A small image inpainting model, trained from scratch.
Model: arch unet, norm groupnorm, activation leaky_relu, widths [64, 128, 256, 256].
Data: trained on crops of objects in photos (Visual Genome), 82.9 epochs.
Rows from block 10 of a small image inpainting model, named by matrix and row number. Rows with one number belong to one channel. Each number is 128 + 24 x the weight over its row's rms, rounded and kept within 0 to 255. All counts start at 0. Numbers have three digits each. After the name is the row's rms in percent of the matrix's.
After each channel's rows are labels from the 100 images, of 14976, where the channel reaches its highest value: "colour at peak" is the nearest of a few named colours to the mean colour under the peak; "peak at" is the part of the image that holds the peak. Only what is clearly more common there than usual is listed. The data: crops of objects in photos (Visual Genome). In brackets: how many of the 100, against the usual share in percent.
# convs0: first 3x3 conv (model.decb.1.0.convs.0.weight, 128x256x3x3, each kernel summed), inputs 0-127
# convs1: second 3x3 conv (model.decb.1.0.convs.1.weight, 128x128x3x3, transposed, each kernel summed), outputs 0-127

convs0.60 085:147110151119123154131132111175114135127122140154144102100139127147096125137139135122147144147130143133117136132139104143131120119156133136126114132083088104128117129121147125144128148121153124084167138136144130085117122153147168152126149159170087130122067150133118129141115118138106112138127112107116141137157131138142154144106116125136096151160078147139081116132106120108136122118114
convs1.60 080:117101107109181150131097116129158152110112114101110140142127158109168134098133123188099124099129113109162134102116140080133154091148125098116132174142079127173162114096165112125132128143112113117110189095124083146138118130142113124159103176109096103072123103102118143131167120095154131157112140110113085103121164109126142145152126127124163144109175151121118130125112112124116127134126
colour at peak: pink (28 vs 9.8)
peak at: top right (33 vs 9.8)

convs0.102 106:102115105111112106131136114152102197122154101126099137095128118126126132133138101127122125123119174205119111142169122151105116147124121134130119145106120131107108110067123124141102124087098147104135169147159152112131127128129124141121143124178099142139070138156105131131051125148124112115146140091114150158062137113130120169107146133131132173092088101127128098126114127156137114121108
convs1.102 121:130080122115124166135080157194135125172174094095090141182111126113114125106141089090119128151172115092120123108132114084098119087179153140119147131110138159123118140130155095111166095112121107132143101156085108132109111086097139114097099125158111158141097158125151122116120137124145127121078153114141129147133128126139129149138098157109102098104116144149129099108118131116140119154130
colour at peak: pink (32 vs 9.8)
peak at: middle right (28 vs 11.7)

convs0.9 107:139123134138130104133127141111139095111119101105086098130114142118162114125109123146133111121133089103165126129118147124134157108108115118112122143128128163109150136118109131097127144125131178150153128146112121169148146133115127133149127099058156104153226140091175154141085153114148138163156147135112107116146139088138121132148123156139149119125113076130177168129107122078126135106155
convs1.9 088:147089166142125125141128145146150153135149154135152182120104142164103150125142178121118131095126106166144168123148134133161124120132147081109113088096148136120082126126154100120130113124165120158110160091116091118141108126178132164127126135161141152122142160111113114124099136155133154093153139130141118124160144096139144120145117117195121146099192175100172158156155135132147134147134
colour at peak: pink (28 vs 9.8)
peak at: bottom right (26 vs 9.8)

convs0.14 102:133122137096128094114113130139124161118121126118108113100124126103119082151136152129139109129117148141114116124167117114110122153137132113129116139060111076186162115113120116114129140118131138077125122153133167113077118121131112146136161113141110151125112168132115117148081153151125114165121121125129135136129168127116137155119124138138086134142109140141127121122117112150127120101110
convs1.14 102:090121095139153091125098070134119136153136122169118151150117106157151085135136159133136146130142144134143125114173161091101105092143129103127142131108126150067109153173137120143154125092138137133119113134118139081131130135103126153135142100102121124129132095101176103120116099131138126162092152138137193115113122139171139120131162103113165127129123115170117130060106098124151102120086
colour at peak: pink (27 vs 9.8)
peak at: centre (35 vs 14.1)

convs0.72 098:110123107086151134150154121134158145135139143164149160129099125160113107135136118117134150137146143145139133118123129130127129088128139127144148137116116114117120132156123130136125124127116128092102130121154127127119123122142149125117116120127105119120152138154100138131098131134113138132121134143125117139142128145143124136128163135116113147120140152150139118142144134139133111145133
convs1.72 116:143108080125113099186138121123138120181149122132075085134145134124183093115138148094129168132149108114152137121123115131163124090158086112150138151079150142127138156094093134124127142127133095131132116140124088127113130130108142116126145141115114128129119115123066138126094128128139124158155126073129130149125170123159157142107079120098136098065156120135176110117149113136129153157160
colour at peak: pink (27 vs 9.8)
peak at: centre (44 vs 14.1)

convs0.82 097:117114095175093115127144123081137079129115139134115108127096103128156143118105121136119125146121125079121133128093130133129156088127119108114125123129152173074142129098119124106145155133111162200128105115108113147127137131131103155108134122087167077132145133115116171128136140124162155114157173108133114106089106120124133104134114157128146101128105133094154141124113107100126155127167
convs1.82 102:151110096151133135088140164109115113078113125164139125120102119088124149131138081100138150125079102143142139113154113147134120181128113102155113126148141126119114139150088089149126137154178115085140116127134157091148136123148100153126165115102160117165134169090144126118165143090135110139119148154140126117119134142102166098117138105123098128137107079139118208083106114113143116117109
colour at peak: black (42 vs 18.9)
peak at: centre (41 vs 14.1)

convs0.66 098:085157107119126146153124106115140097123162150139117104099163127112132187134117119140133125139106141108120125136125138132118148134133140131138151156117096104096157117134132119165128114121105145085115122109130112150097119129139117142090129131157091112142146134110135087142134124128105129125134141107159133108105113105144126127118131131140162131101096148133121153116077116144134121148147
convs1.66 092:168152084123116132163142121162108126132096112139151112121138153097126158101150119115125109147152099126098107115151087147124133121112136144103168134112088145141146103102112111179146173131069086130124118138101116051148100079165116097141117113144131108093104150151112121103141122098164146097120111118102133156134150101097143131132155121131068145130136132126163125102155090122113150103130
colour at peak: pink (34 vs 9.8); white (30 vs 6.9)
peak at: top left (29 vs 9.8)