{"image_size": 32, "crop_scale_min": 1, "loss": "mse", "weight_standardization": false, "widths": [64, 128, 256, 256], "blocks_per_level": 2, "adamw_lr_other_params": 0.0019}
Rows from block 5 of a small image inpainting model, named by matrix and row number. Rows with one number belong to one channel. Each number is 500 + 50 x the weight over its row's rms, rounded and kept within 0 to 999. All counts start at 0. Numbers have three digits each.
After each channel's rows are labels from the 100 images, of 14976, where the channel reaches its highest value: "patch colour" is the nearest of a few named colours to the mean colour under the peak. Only what is clearly more common there than usual is listed. The data: crops of objects in photos (Visual Genome). In brackets: how many of the 100, against the usual share in percent.
# convs0: first 3x3 conv (model.enc.2.1.convs.0.weight, 256x256x3x3, each kernel summed), inputs 0-127
# convs1: second 3x3 conv (model.enc.2.1.convs.1.weight, 256x256x3x3, transposed, each kernel summed), outputs 0-127

convs0.141:445449440430477467439477445465527466532500465486540433468461425469497468499479484477494489441471507520503646626720603537475700509566534521494593509434553562517582686540562549509460519477524499456471576515508504477526529490573496490451431515486482463510456534474469527412510481468503483479520465524543455573531570488526486461441510522519549488503480484540521523522507500494490485506590
convs1.141:532560512502523493539612454448474506554468558502476643488541562368527534588532595533552544420526614529575480406418531480606511427524462430500517570437423578539504550529491532470506569547514459501535491514525537475598476583641571521479574487477495561528492538524641463499466641454513501495431503502487496519503403463533432474466507488536542454524511486519554500605503512457519549473499
patch colour: black (43 vs 16.9)

convs0.95:501476562441442443431569482501503429441524584519534449430550502460423553435467542541469532478473581460419492545541456528581625419517515434533436408514537552481473524491384598509505518554467514472488552534451500518487551506617463445428523470512502424519568528475473514406516544478512407475521380493570560559504586524446540433478488574476444456473525435459506457568474406537422348439555
convs1.95:452531469472493509489528512518537532538479560520518481505483442574503565556508491526480463503477468402509458438365472496412494525561431386527486442553475505485561459488445596544440609522414494448494498479556393489532495458629534557481479395591508523541496453573500463568551632495456485488627550539531479552566486501538484531547613444539431513519498526430487543553463463497592510547484
patch colour: white (27 vs 5.9)

convs0.20:381477435478566501497555473458478485436440511447486484510489480537498519590470542479563467532422496553547522632428502522489503494566466565557564482595494430513484501452518565476526598538574563437390484487420587501454467404648434446460447494508474505509484467498435466487536482423506465472544452487521553455461549507454549449483484630476495502455483551494530521528420424470413401529475
convs1.20:580572529525547365514522523483536534464489532468551520564544405472445520521473460508500430592469545442465497542521518441516626481459561451524518518529548474572509448516462539482521401480549464518471465534487504484409458482549563504486427481423475488432531615470562491469543583505451508519535489523490473466489472504469468532458486551483589486521481527531569459560418477450587477480476
patch colour: white (26 vs 5.9)

convs0.60:473464485471501492487496501491438517479537472431494593504482457523497468515515480410498441378521540522505508499542524439506649525451548479494462509617476475480566700561437577533485522518516489486461567484510629508526533544732534516494504457499482543447511522511449453508521557468516518557487409442510478516572513429362463455516464602501488465361528491491546481611447518537349451505491
convs1.60:463452525434461485483606469397574497505552454558502442514469458435431522515537521495368432502451514464406557530511511498480638474493447489433448543583434465512544599430452571538515430460465521466448580529447396539401547535706458543514552489353460578466529578499538451386472490471480403473520476471516433520473438471481497424536488536488467396528489374541481521610509482484489455484425
patch colour: white (33 vs 5.9)

convs0.97:456473448429560499550460517464458517433466429427470511566488475474561480505554475453500410501502573542499495482521451460403422544598530445475476545459527584449461387488536577528488532570486491543561565483456496485519562522488629566488502492437531473560504486471531471440527544487461529512503515408437517529514429600430550417473488555496525502550501510456524507533473521493558477502480
convs1.97:402558493581484495471494449560585467576432482526494497565498474570472466477458441539520517528548471486559526472514578464490474644518491464548509510491559463515485485583496393510457533428486569538523489485546521514526489451490367505471451448683485509579439459435431431534457462476449487506503524571452471547522471513444534537595461521518541417447500569489428539483496422507459485476532
patch colour: pink (25 vs 9.4)

convs0.13:481485466487491499426488499510468549518573471511526497424551421460510485513504449490517476501490524504484497535578561553520649525591547532563583442456552512456585515478450449552532463503544480506480462483486512512529518487418454372448356513571490533589467522538472455475453461522438527457522428521521442438475645440459562485645455577500537413457484506543431499460502404536424392521440
convs1.13:539527469499607528572583512491483505529491510485491621477456550486562507509486498559458525529560504543505404426402441477592470470514466466576528582461420459437603438527508585495453526556463492519521483556540527420602474479614539524476453585452524563532498576503652489542474589546523501488464472474414480480519428498488430456480468489506527523583512525561526445547455433416602583445442
patch colour: black (50 vs 16.9)